config = dict(
    model='self-supervised image encoder',
    dataset='microscope photos of single blood and bone marrow cells',
    train_examples=97085,
    image_size=32,
    grayscale=True,
    crop_scale_min=0.3,
    horizontal_flip=True,
    color_jitter=0.4,
    method='simclr',
    arch='vit',
    norm='rmsnorm',
    norm_position='sandwich',
    activation='gelu_tanh',
    mlp_ratio=2,
    head_dim=64,
    fused_qkv=False,
    bias='all',
    qk_norm=False,
    parallel_block=False,
    inner_norm=False,
    moe='top_k',
    drop_path=0.05,
    num_experts=8,
    moe_every=2,
    expert_mlp_ratio=0.25,
    experts_per_token=2,
    shared_expert=False,
    patch_size=[4, 4],
    conv_stem=False,
    layers=14,
    width=192,
    positions='rope',
    pooling='mean',
    projector_hidden=1024,
    projector_out=256,
    projector_hidden_layers=1,
    temperature=0.1,
    optimizer='ademamix',
    lr=0.00065,
    beta1=0.9,
    beta2=0.99,
    eps=1e-10,
    beta3=0.999,
    alpha=2,
    magnitude_pruning=0.3,
    steps=12400,
    batch_size=256,
    epochs=32.7,
    lr_schedule='linear',
    final_lr_fraction=0.01,
    warmup_steps=370,
    weight_decay=0.2,
)
Rows from block 10 of a small self-supervised image encoder, named by matrix and row number. Rows with one number belong to one neuron. Each number is 128 + 24 x the weight over its row's rms, rounded and kept within 0 to 255. All counts start at 0. Numbers have three digits each. After the name is the row's rms in percent of the matrix's.
After each neuron's rows are labels from the 100 images, of 14848, where the neuron reaches its highest value: "strongest on" is what is common among them. Only what is clearly more common there than usual is listed. The data: microscope photos of single blood and bone marrow cells. In brackets: how many of the 100.
# fc1: MLP up (model.blocks.10.mlp.fc1.weight, 384x192), inputs 128-191
# fc2: MLP down (model.blocks.10.mlp.fc2.weight, 192x384, transposed), outputs 128-191

fc1.349 100:154098174092120162169093086162139128140066128168124119128178090128142154107173144128082128106130177111143138171085159159095114129128117087160142128128128103128093090128099100100150063110098108
fc2.349 098:150128194128128133166117123119128165119091128165126128128097128120091128128142128128109128128128093122128128128118137128095124128110160153128128088134128163128128128139127128175128108110166144
strongest on: cell type: blast (25)

fc1.16 101:128082142128172141116100149101166104162121128096128114105135128148099159128139128128122125151114128147151128128106141095151128139128111125118147111128113201154123091104163140099126110172128101
fc2.16 108:111138109173128104163086128133072128128128117103141128144173137162128137166140154128109109113128147130143145174114128128080134143160109128144133089128128128128116165149147128128128127089126128
strongest on: cell type: band neutrophil (25)

fc1.322 101:170163128128128150128097135135178152162141117128147130151128115164111128150128128123106131104128128101128119185092093155099151105173115128134085086112171080116108128121083141111128128128136128
fc2.322 109:178176154102135115107088132116094128128117098128145084128121121128128122128077137122128128168129119153128128128128156087156128128169118111128128114152113155179128143162079128128109128128136108
strongest on: cell type: lymphocyte (39)

fc1.145 089:128152128133125128149105100128128110176100156121138128128098128111109126128157101128094155113157092107128105132128116128170135130128128154103085149128124162106128159143167128128087135096165077
fc2.145 089:095128118128115110128128079128111128130118100128100054128098168163138157110186151108157128128141128185128176124100124108133128128128128159147118163186128101103197119095128138094122171128084122
strongest on: cell type: promyelocyte (26)

fc1.192 108:117128166128134128153175128128164099148154136146142128091128067128124097137139128099128163102153104128144128111084095142128159057142128098073128136128098103128128181140128162102128097157128103
fc2.192 114:196115128085163128131128148119104139136142128152131127132126157124128129128147128128128128128092140145128109101128128128169136126126147128119147132060134128128108114146128128195146128121128099
strongest on: cell type: lymphocyte (48)

fc1.167 121:128110128128150128200087159120112119128128155130156128154143128116133128128128128109111114075118081122128163128136095097111100088091145128128111128156135121160117106128128104108170117158176128
fc2.167 123:099142152146131135109119152120130154147154128127123093096124085128101128155128153128128078128071083098156159128128128069128128128111155128100126093159104128098111125171128102104128118146167175
strongest on: smear: peripheral blood (77); cell type: segmented neutrophil (48)

fc1.27 098:147089128149137104128082128135146124128128113154145128079114128155090128128099151123128099128152109063128128128128110169137148103140128130148102086128128128128096087112165128084121081169128104
fc2.27 094:128153128128110128145144083128128151154128103104103137123121111136159126183128123128128145128130128181148153128128128088107128129128103128136132124142154110098128150179094128128095090132128128
strongest on: cell type: lymphocyte (69)

fc1.47 115:128081128128128128170053124113128138128128128122092128169128154130140128106140125128132144128154103128116128165128164161128170166190128128151097102128066119128075143145156142111211105128171090
fc2.47 113:101201146167128128153154091158128119128148084128128128128145098122128128127107114128106128088069186128128118128165063136128087133120104112091161128128171152141121105177126139158069132128128128
strongest on: cell type: erythroblast (41)

fc1.19 118:171147128170128143128122131128115128128144128128159128125160117128145104099105114131140167152167148103150091126101147173170121159145084117128090128108146128061128128093102144128095117128066099
fc2.19 118:064067149125128105104128155080144128143159128118128123089128128144109133170113128128142110128067076132111142091128128128128145072172128128128128118132128150128128088162152128106148128128132123
strongest on: cell type: lymphocyte (41); cell type: erythroblast (37)

fc1.202 095:150109167128128110111128119152128180096128125174128128128109128138160128164128115116128094108128130128174128128100105128116164128171137137104128128124121140101128103105128164128163128119142161
fc2.202 100:087108128161128148094154101104110128186152128100118175143101164125128155101156150125141102128111099173128165133140123128090133120105157116165090114139128162104151095083128160087134128143128095
strongest on: cell type: band neutrophil (28)

fc1.231 091:128128116128175128158113118106114129157141128137128147095151128090151098109119102128150166128128067091128128128146128131156131111103143128110137087128063128128090141128128112104121096127142120
fc2.231 090:139128128128128092115152128219140128150128128083089074118153128125194126145155101117120152113132128131128180111109128126133128126122082142117128159158148169128115128141128108128086128128082124
strongest on: cell type: segmented neutrophil (62); smear: peripheral blood (37)

fc1.113 100:128128128128161147128128150146158113151128081128129192110128110118106128093080098104118106128128135102095149164157141176128111106128090101105128149120128128128128129128128123117128128133128128
fc2.113 098:128128128129144128148128114128159143144102155105128163128117142114110071128128128127118162128157128128108146110088128142099128152127113094123106128114149164089137174175098133088126167093128102
strongest on: cell type: erythroblast (38)

fc1.312 105:158082128128128128150128105145128107128128128120128128128128128115128130156128116159128148152128132108128128160099114157147157108128120129146104082141096082128149128118128142158154123155128054
fc2.312 103:152161106144128128161128128136153102160116128144202128128079108101097150153127135104128128124128126190128110128128128102167145141128128128140128128128128128110102128149127160091091128128151137
strongest on: cell type: lymphocyte (46); smear: peripheral blood (35)

fc1.79 094:146082082117116151158156157114128094128128154128128179096125114108128128128128089128081108128164128128136129166100128135165128128128120101087091116128128129128150128086100077112169119143082171
fc2.79 096:150128122134060128121087128128151163090099128111159152096138101155121106142100114128132166109095128158128123128100132128128128128113100193128128142136120128154121131127145102173092131098128128
strongest on: cell type: lymphocyte (47)

fc1.275 106:128128153111133123128120098128128118128133091079142130095134102167128128155128128165155178085128154135146108114076093128171159151128076128168128112159128091103104128107085097122128098128128098
fc2.275 108:141149115107130096135077173103157154128128134100128128128128132148128143128080140128161128122128087136128103181080128093146130076123128128145101117149053155095147128163079123150125128090193138
strongest on: cell type: lymphocyte (46); smear: peripheral blood (43)

fc1.40 095:156101128097115180150120128098139088149090128133117128126168128107136153161128120128128155124124090116105151200128128151099128156124128145081109108158128094097154152170177123109147116128150128
fc2.40 095:107160088128122088128133128095137128119128134128128147165128128114104143113134142125128074128154128161128139151128128131177128169098128176132139155128154181130149128143117087111128122163128147
strongest on: cell type: segmented neutrophil (56)

fc1.182 106:140093120108140130142128041129124128124132176120089200128128128128161186104109103128085128152139145142140156170103092175128142114128100102192105158145107128119071141141128128128092108117144097
fc2.182 096:105128154128128074092167128128128116128128138128083128128128128136162128155148091190128136128128076094096184128168177128146157128147128103112157098159120155087116128091128125107132134156128135
strongest on: cell type: promyelocyte (49)

fc1.305 102:128066124139128130108120155173107128128128060106128128132169080140169128150110128106113137111109126142164128128128131128159119128168144111128128069128130163127101163128115128107093128110128087
fc2.305 100:127128128098130103129128128084128128128128128119140167120128176162128115128128108135128154088128139120141106105118107109128076128128128128128144093106102115148108182123160148128122118149072128
strongest on: cell type: artefact (26)

fc1.109 101:128142116168152078128160139128130174152130154131128125128128128128075177088128096093155110128132128083120181128125128128108152143092084114128105166128128123100118106114128111134084154138128128
fc2.109 102:128086128103124128128139128146128108154101182128182094171132128109109110128173138178120128128110142132109125125128095073112092128129116127173149128094170128087160130114141180128116099128128128
strongest on: cell type: lymphocyte (38)

fc1.346 109:113113128108128180138154141121112134154091109151138128124119108073099122145146114102092128128100095158153128134132092103109128139139151133128105092129059146128150128130081108128132128128167128
fc2.346 104:134123128160156154128146128202157128128157091128128144178119197128168128128128093113128128124191139079159159092162128132128087128103128150154124107171128128128157134128158150084101102145107134
strongest on: smear: peripheral blood (98); cell type: segmented neutrophil (91)

fc1.178 093:132128099155182115128093128128134105167141128144176162128128139128128128128096128128128128128168075128128126122098086147165135162128112128160054112096101101128121108101128115128128082157128131
fc2.178 093:159128138128128136163128128195160142147154181113096128105175077103125127128128138128128128121155108128154126128109154128100163181128101153106128153128137173065128128131128128122117188119113064
strongest on: cell type: lymphocyte (81)

fc1.185 114:145144132126175107128181092105128120104121136174159128120115084141128172128118128098128159072130148128113121140127107163153156089128128133142140132145118128138143150138128115136128128104139069
fc2.185 109:128128128128142142121135146128078132112128058171128079091192128128140132148128136128064128096128105129166160126128091128128128155178115128128171138168151134111154090128145076128093128128128128
strongest on: cell type: lymphocyte (43)

fc1.340 105:157128128118137122099128170128128085129128128128108107139112100100123098109094086128128087093131128120128107175128118140117141153106120077094128128128122128139116143153096128103163112112181128
fc2.340 096:135141144168106128143124128128111078132128125128082084139089089093137107128104185103117119133137167106128158155078128128128128066128128128095151112167071088128128146128077128128128128128087126
strongest on: smear: peripheral blood (88)

fc1.357 101:105124128148126128097128176128128162172127085097128128110184094170165147128133108103127171160128104107128128128160140109128128177130107109157119117132098128090065177128124128132077095155101140
fc2.357 103:135108128107167128142135100163128139128156090108120097128099128086103119106127161141131122144137111103081109165128115098108156088111125133085114141128128169147146128128128128124154132083128128
strongest on: cell type: artefact (25)

fc1.32 101:159146128128132177150165128144151105153119109134091166158128128128128162154128146128112174128151128116164097118081115145169164155098128128137103148128194172088091119128110171091095147114149097
fc2.32 101:128084163136157128145070128128136128139097107137082128125128128097072103068128128099110128128128074128152159110128148126128106179152156128147104092134104128147211128110129116113174162108148128
strongest on: cell type: platelet (25)

fc1.310 101:163109108158142169128180099171092128142153156145127128146128107081128101073152125103149134090131109099110101128128107128128109160067106128092128132086128128149128166100128143117117119103155128
fc2.310 105:144123094141102128128137130128150128113094128105109128155128150128196128143090157180128135093110159151119113103128111128126128142119090128160106128138160128138116132157098128128149097113107128
strongest on: cell type: artefact (42)

fc1.172 098:128128158102120128128129151135143128128128106128168095160163099128075177168128091088128129128128094122128177128128085088161183134155140082115103087128152163128146128134102093128143128128180133
fc2.172 088:122123078164128184129104165121156128119126128080150083118128128160179157128125090103128128128128128084151128090142143068128096150128119128091140162150146086139128128128128128128109111128105162
strongest on: cell type: promyelocyte (33)

fc1.313 099:165128161155128118149117128106143131128115111123136137128128128128079139131091104068099098148101126106137128128128146135118151162142138128093119128104089128140073075163128128136117069194118128
fc2.313 097:154128076102128164100149068128155127113096128151128145128108112131143128124148135182128128128128128167128128157147128138128103142128077140149168109113146128088128128148111128090147159118101112
strongest on: cell type: promyelocyte (27)

fc1.343 098:167109127084127150128131127103128128128146128128114136128083088058097107105157134144144102086144108092134091154154142103121141127128139104178128079140145129128117155128125128104128102128169128
fc2.343 105:128128120106148128167142128147123101128109148128128129155100128110128151125112109128128128144157128129103128128095128161118103128149135128128142143125125172164128163158134155128128128144113139
strongest on: smear: peripheral blood (49)

fc1.80 101:158128076101140154128155128140128093195128128128128108128134119128087115073127104121128107164130128145128125128128136075120108128144132156128128087128147114128128108157114076128134143079187128
fc2.80 096:087103107141117143151166128128195122084111128128114137145128076153163128166128092108083166071106143128073128087108136137107128103128128137128128171128161120125144119111095147128111127128169171
strongest on: cell type: erythroblast (43)

fc1.99 113:128123098133151128137142128128131113125108106082159155157174100162140093177128128128177114117128128128142128140050091128166147128128128119161082094151087158128114162120113075128104106128133128
fc2.99 115:080103128163128149128128128128154107094128128140132128083157124104128097154144150136128128128078128126134150128160124075128107128105178135146134074128114167128128128128128128101088112142165130
strongest on: smear: peripheral blood (93); cell type: lymphocyte (50)

fc1.214 105:117100168152137128151094109095120128114128139103128128109128127140114136157128122123128137160128139128188162128094104128115149214154128134152120120164128115100104128123146138094120059173095098
fc2.214 101:113116128096128120128132100158128157092189139128128104128111128166099165145116147172128174163098104139128158147161128128110174163095128194128128159109128128128110139156128088163128128162104107
strongest on: cell type: promyelocyte (37)

fc1.45 114:168104128087128108107098117137128128169109099086107141119128136133130153153122128098128128153142112128168127215096108128128150164137090128167128104175128128108091144134128128128128070109133128
fc2.45 112:128128128094104062128062129088175128105110109180159103132090178128152128128128128135128152141128152130115101128128128139199117160128154100088171122084066128128134101122110140138108128129097128
strongest on: cell type: lymphocyte (46)

fc1.156 105:143128101168203138164128130167111081168157128099140128128095121087158099114153117087128139137165087135133111128115139153109128114128114062128128114090120182093126108164158128145128150136154128
fc2.156 103:128128128163128152142128170091128128147128127093128165128171129128088113135128104117104126128128094085128128148153141109128128153095119128162138170142116163121128067105143128119128180128145094
strongest on: cell type: erythroblast (33); cell type: artefact (25)

fc1.222 091:141095128119177147108167153128168128128173084128120128128128128133132128097139128076083099127168128128145128128128128137116108128117117128166165109156095177150100100124171121124128128128128128
fc2.222 092:142129128136098128128079148123065075118149182095105135157170128128122140128087126128142119151128101167128128108172113122106188128144150128114113186146180128139128128152143128128151128162093118
strongest on: cell type: artefact (33)

fc1.243 104:121128128143108121137133118135128152093150128119083166118128080098092113155151149138079147153106115077170105183097145128128128128128104157128128112147129133131128128124118124128094128128077128
fc2.243 109:149173106114162128072156107144110104116163144128128111147143133167084176114128128114128106146128129168128107102157121165115128145136106128085112128136096167191128137147126128096170096128161176
strongest on: cell type: plasma cell (27)

fc1.367 102:154102128138128128115086128128155101128128112128157141128128079162158143153128128136128109133121091105153101111128086137159128128109069128165090106155121106090158139076128095076126128157128128
fc2.367 094:159169098145095128192142152089128128128128160101128128128078128140128107075099173135128128128141128133107096143128078115162163100128132134114098128150103193104122097163093135128118123121128112
strongest on: cell type: lymphocyte (72)

fc1.76 094:167158164119142145118152090128142183163090151128133161075128116159145160128128114128128143128115103077158160128136147098128156097190128128167128125128074149105109128134128128133128096190128111
fc2.76 093:117128122162136166137130157128128162128116139109147146128162065128144067128114122156166128109094192141103091155116162157169127140141102128124153142128097033099146129127131128148108128128128122
strongest on: cell type: erythroblast (41)

fc1.239 100:116128128145147136128074073169110122128128089128100136140167098147126114128150110128150190128155182072101128138128122144108128082156142104090128128085096128101100147172128099128117128136128154
fc2.239 107:144080163102129141128119103118128128182120180128128129128119143113147128174145106128167145173126128098163128128128128120073128120088150138160122102117107084103147160117181151107128128156128129
strongest on: cell type: artefact (69)

fc1.116 091:128116094102139128166108128128157128128112163128105151118159145112155098122148096128164163128128161135115128155128156106159097119128155130089106128097128128110128128157148128155128134165128133
fc2.116 089:091128142154174128157077114132179174128105128164128184155088156094132090139102128095128128117112128070128177128153142122128130120128127128195140105087100118128155104128128128116144093113186128
strongest on: cell type: erythroblast (48)

fc1.22 096:128128128128128107176092196087128087115085128110141128121128128128116143175104128079103141128128129156087140128079088128108143135148085091146100103104128104128101104140140116144128145197128123
fc2.22 096:128128128128128099128128063170099094128096074128150128092128128153134128171166128128113184128152128128128180121165115128102131139168128122114173151122149141110139182160163128098143108128147107
strongest on: cell type: artefact (25)

fc1.78 111:108149128128159166141143101128116128093128128148130128146128128072095128123183094104128128128120128141128144179103146170128128126140099132085128133100128097128128168171105167128128128083195121
fc2.78 114:128131140128128073086152102119128128128149128166123122084105157163106128163134136169128128110096181116155111112128128142183148128144090164109150068144132128115083128128128081128154135128128120
strongest on: cell type: plasma cell (35); cell type: eosinophil (35)

fc1.315 099:135094155132139145128128174155159128145128123149157101177134118116128143128173106090123141128135168162128134128128093128144079143112128083161128128114168150102163128102128110128128093128126128
fc2.315 095:128126108156128092142101128108128093149128131128074128176114156102108128117093155128154128128128128162159132098104143136062102128128162119122120128128128145128141128128104162080110128090080128
strongest on: cell type: erythroblast (55)

fc1.36 093:144095155149112141079166128175142094128151160150128128128113128102131095080096089128086101071143116128128102113165128128140163139191090095108117128179128128111099085128128109114128119134128128
fc2.36 100:115127128101107104094135159084111124128159150125164170183128159156154131154156154128145118128095119153128125128085076088139128152164111147112130128150128141080123148128156128159175108128092128
strongest on: cell type: promyelocyte (25)

fc1.187 099:131119148055128128161135119157148157115160128166111098128128107128128126131128128128094165089179154117166169128151128120128156128133102128128148102128098128119074109159098076128128108109127126
fc2.187 090:150128146113128128096089112128128128107130128169096095131128136128128109128128128128166128169132128036192128128128173128144128149128128124128128121128128077158128128151113123175145128091128128
strongest on: smear: peripheral blood (62)

fc1.15 100:164128142110128130128103086147155099161132174128099164128102105090102128118108128092101134079157156084128128122094157167128128164120128143122128055118128201105123138128144099080156128106158128
fc2.15 100:128103170128154128099153128154128122128128081128101123110142099155146128143133150128122159128128140098173128159098104126086128122142129128092150169129180106128150077128116095196122173128122128
strongest on: cell type: erythroblast (36)

fc1.269 103:152153157106165158128142128181128128158139128128145103119114084128128154117151101115127111095128168107079128128128087098149139091133128128094134168128131128095128128125111163132128157104170105
fc2.269 105:128184098173141128128128119152104128108128128101143147128147105153143165128128128147098098089146128128128118128128117128128132159088077169156144109089158121124104154128128079057129152128128152
strongest on: cell type: erythroblast (51)

fc1.180 092:128128135164128128165085132129135165128113128145128157128092128128106171178152096078137157128125139138067104089100073128128128128128128151111128128128128127096128141128128128128135138128161134
fc2.180 089:116157097117128077159101111140162090100157128152102088190108160118128135164128199128128123160142122128151112131102121149098118140100124134128107092161150128128128107128128159151114143180128166
strongest on: cell type: erythroblast (44)

fc1.220 095:174151172135105159122114111101146139128128087128116143139128102127139128154113109123102155127161128142107121128083102117089150135139123104128106128092128109128115143128132128069140174104128126
fc2.220 099:142162092158128152128114097092149162103128145140118128173160103104132155108152151139156128159124139128136119167181132095175104128086128145128103125148144162100128138128128105159128119128108072
strongest on: cell type: artefact (31)

fc1.373 104:128083128128150104156149128128128128128128128120109147128096099128122101102142098101150154101177182097109114128128109126147108183128128060148100132114091092165128114128115125128128149111160140
fc2.373 103:151128154147149138149115100122112128128128137181147125165049182142100097100108101169081128127081155128128128149163128086096111125128088107121119144128175172144141112122091128120128122150138128
strongest on: cell type: blast (30)

fc1.276 102:182121140128160125128128109172128128167120157128084100151128128091077128098158113139133090114137157116103128157128128181128128128128128132102109114091128128114121098146120086098144143075128128
fc2.276 095:116073079133087162086149168134146149128115155098092128111128059128126175198098128111063128128105145128162114144128084095095123128141153128130128128094088076134128128128128099116094128119104163
strongest on: cell type: plasma cell (29); cell type: promyelocyte (25)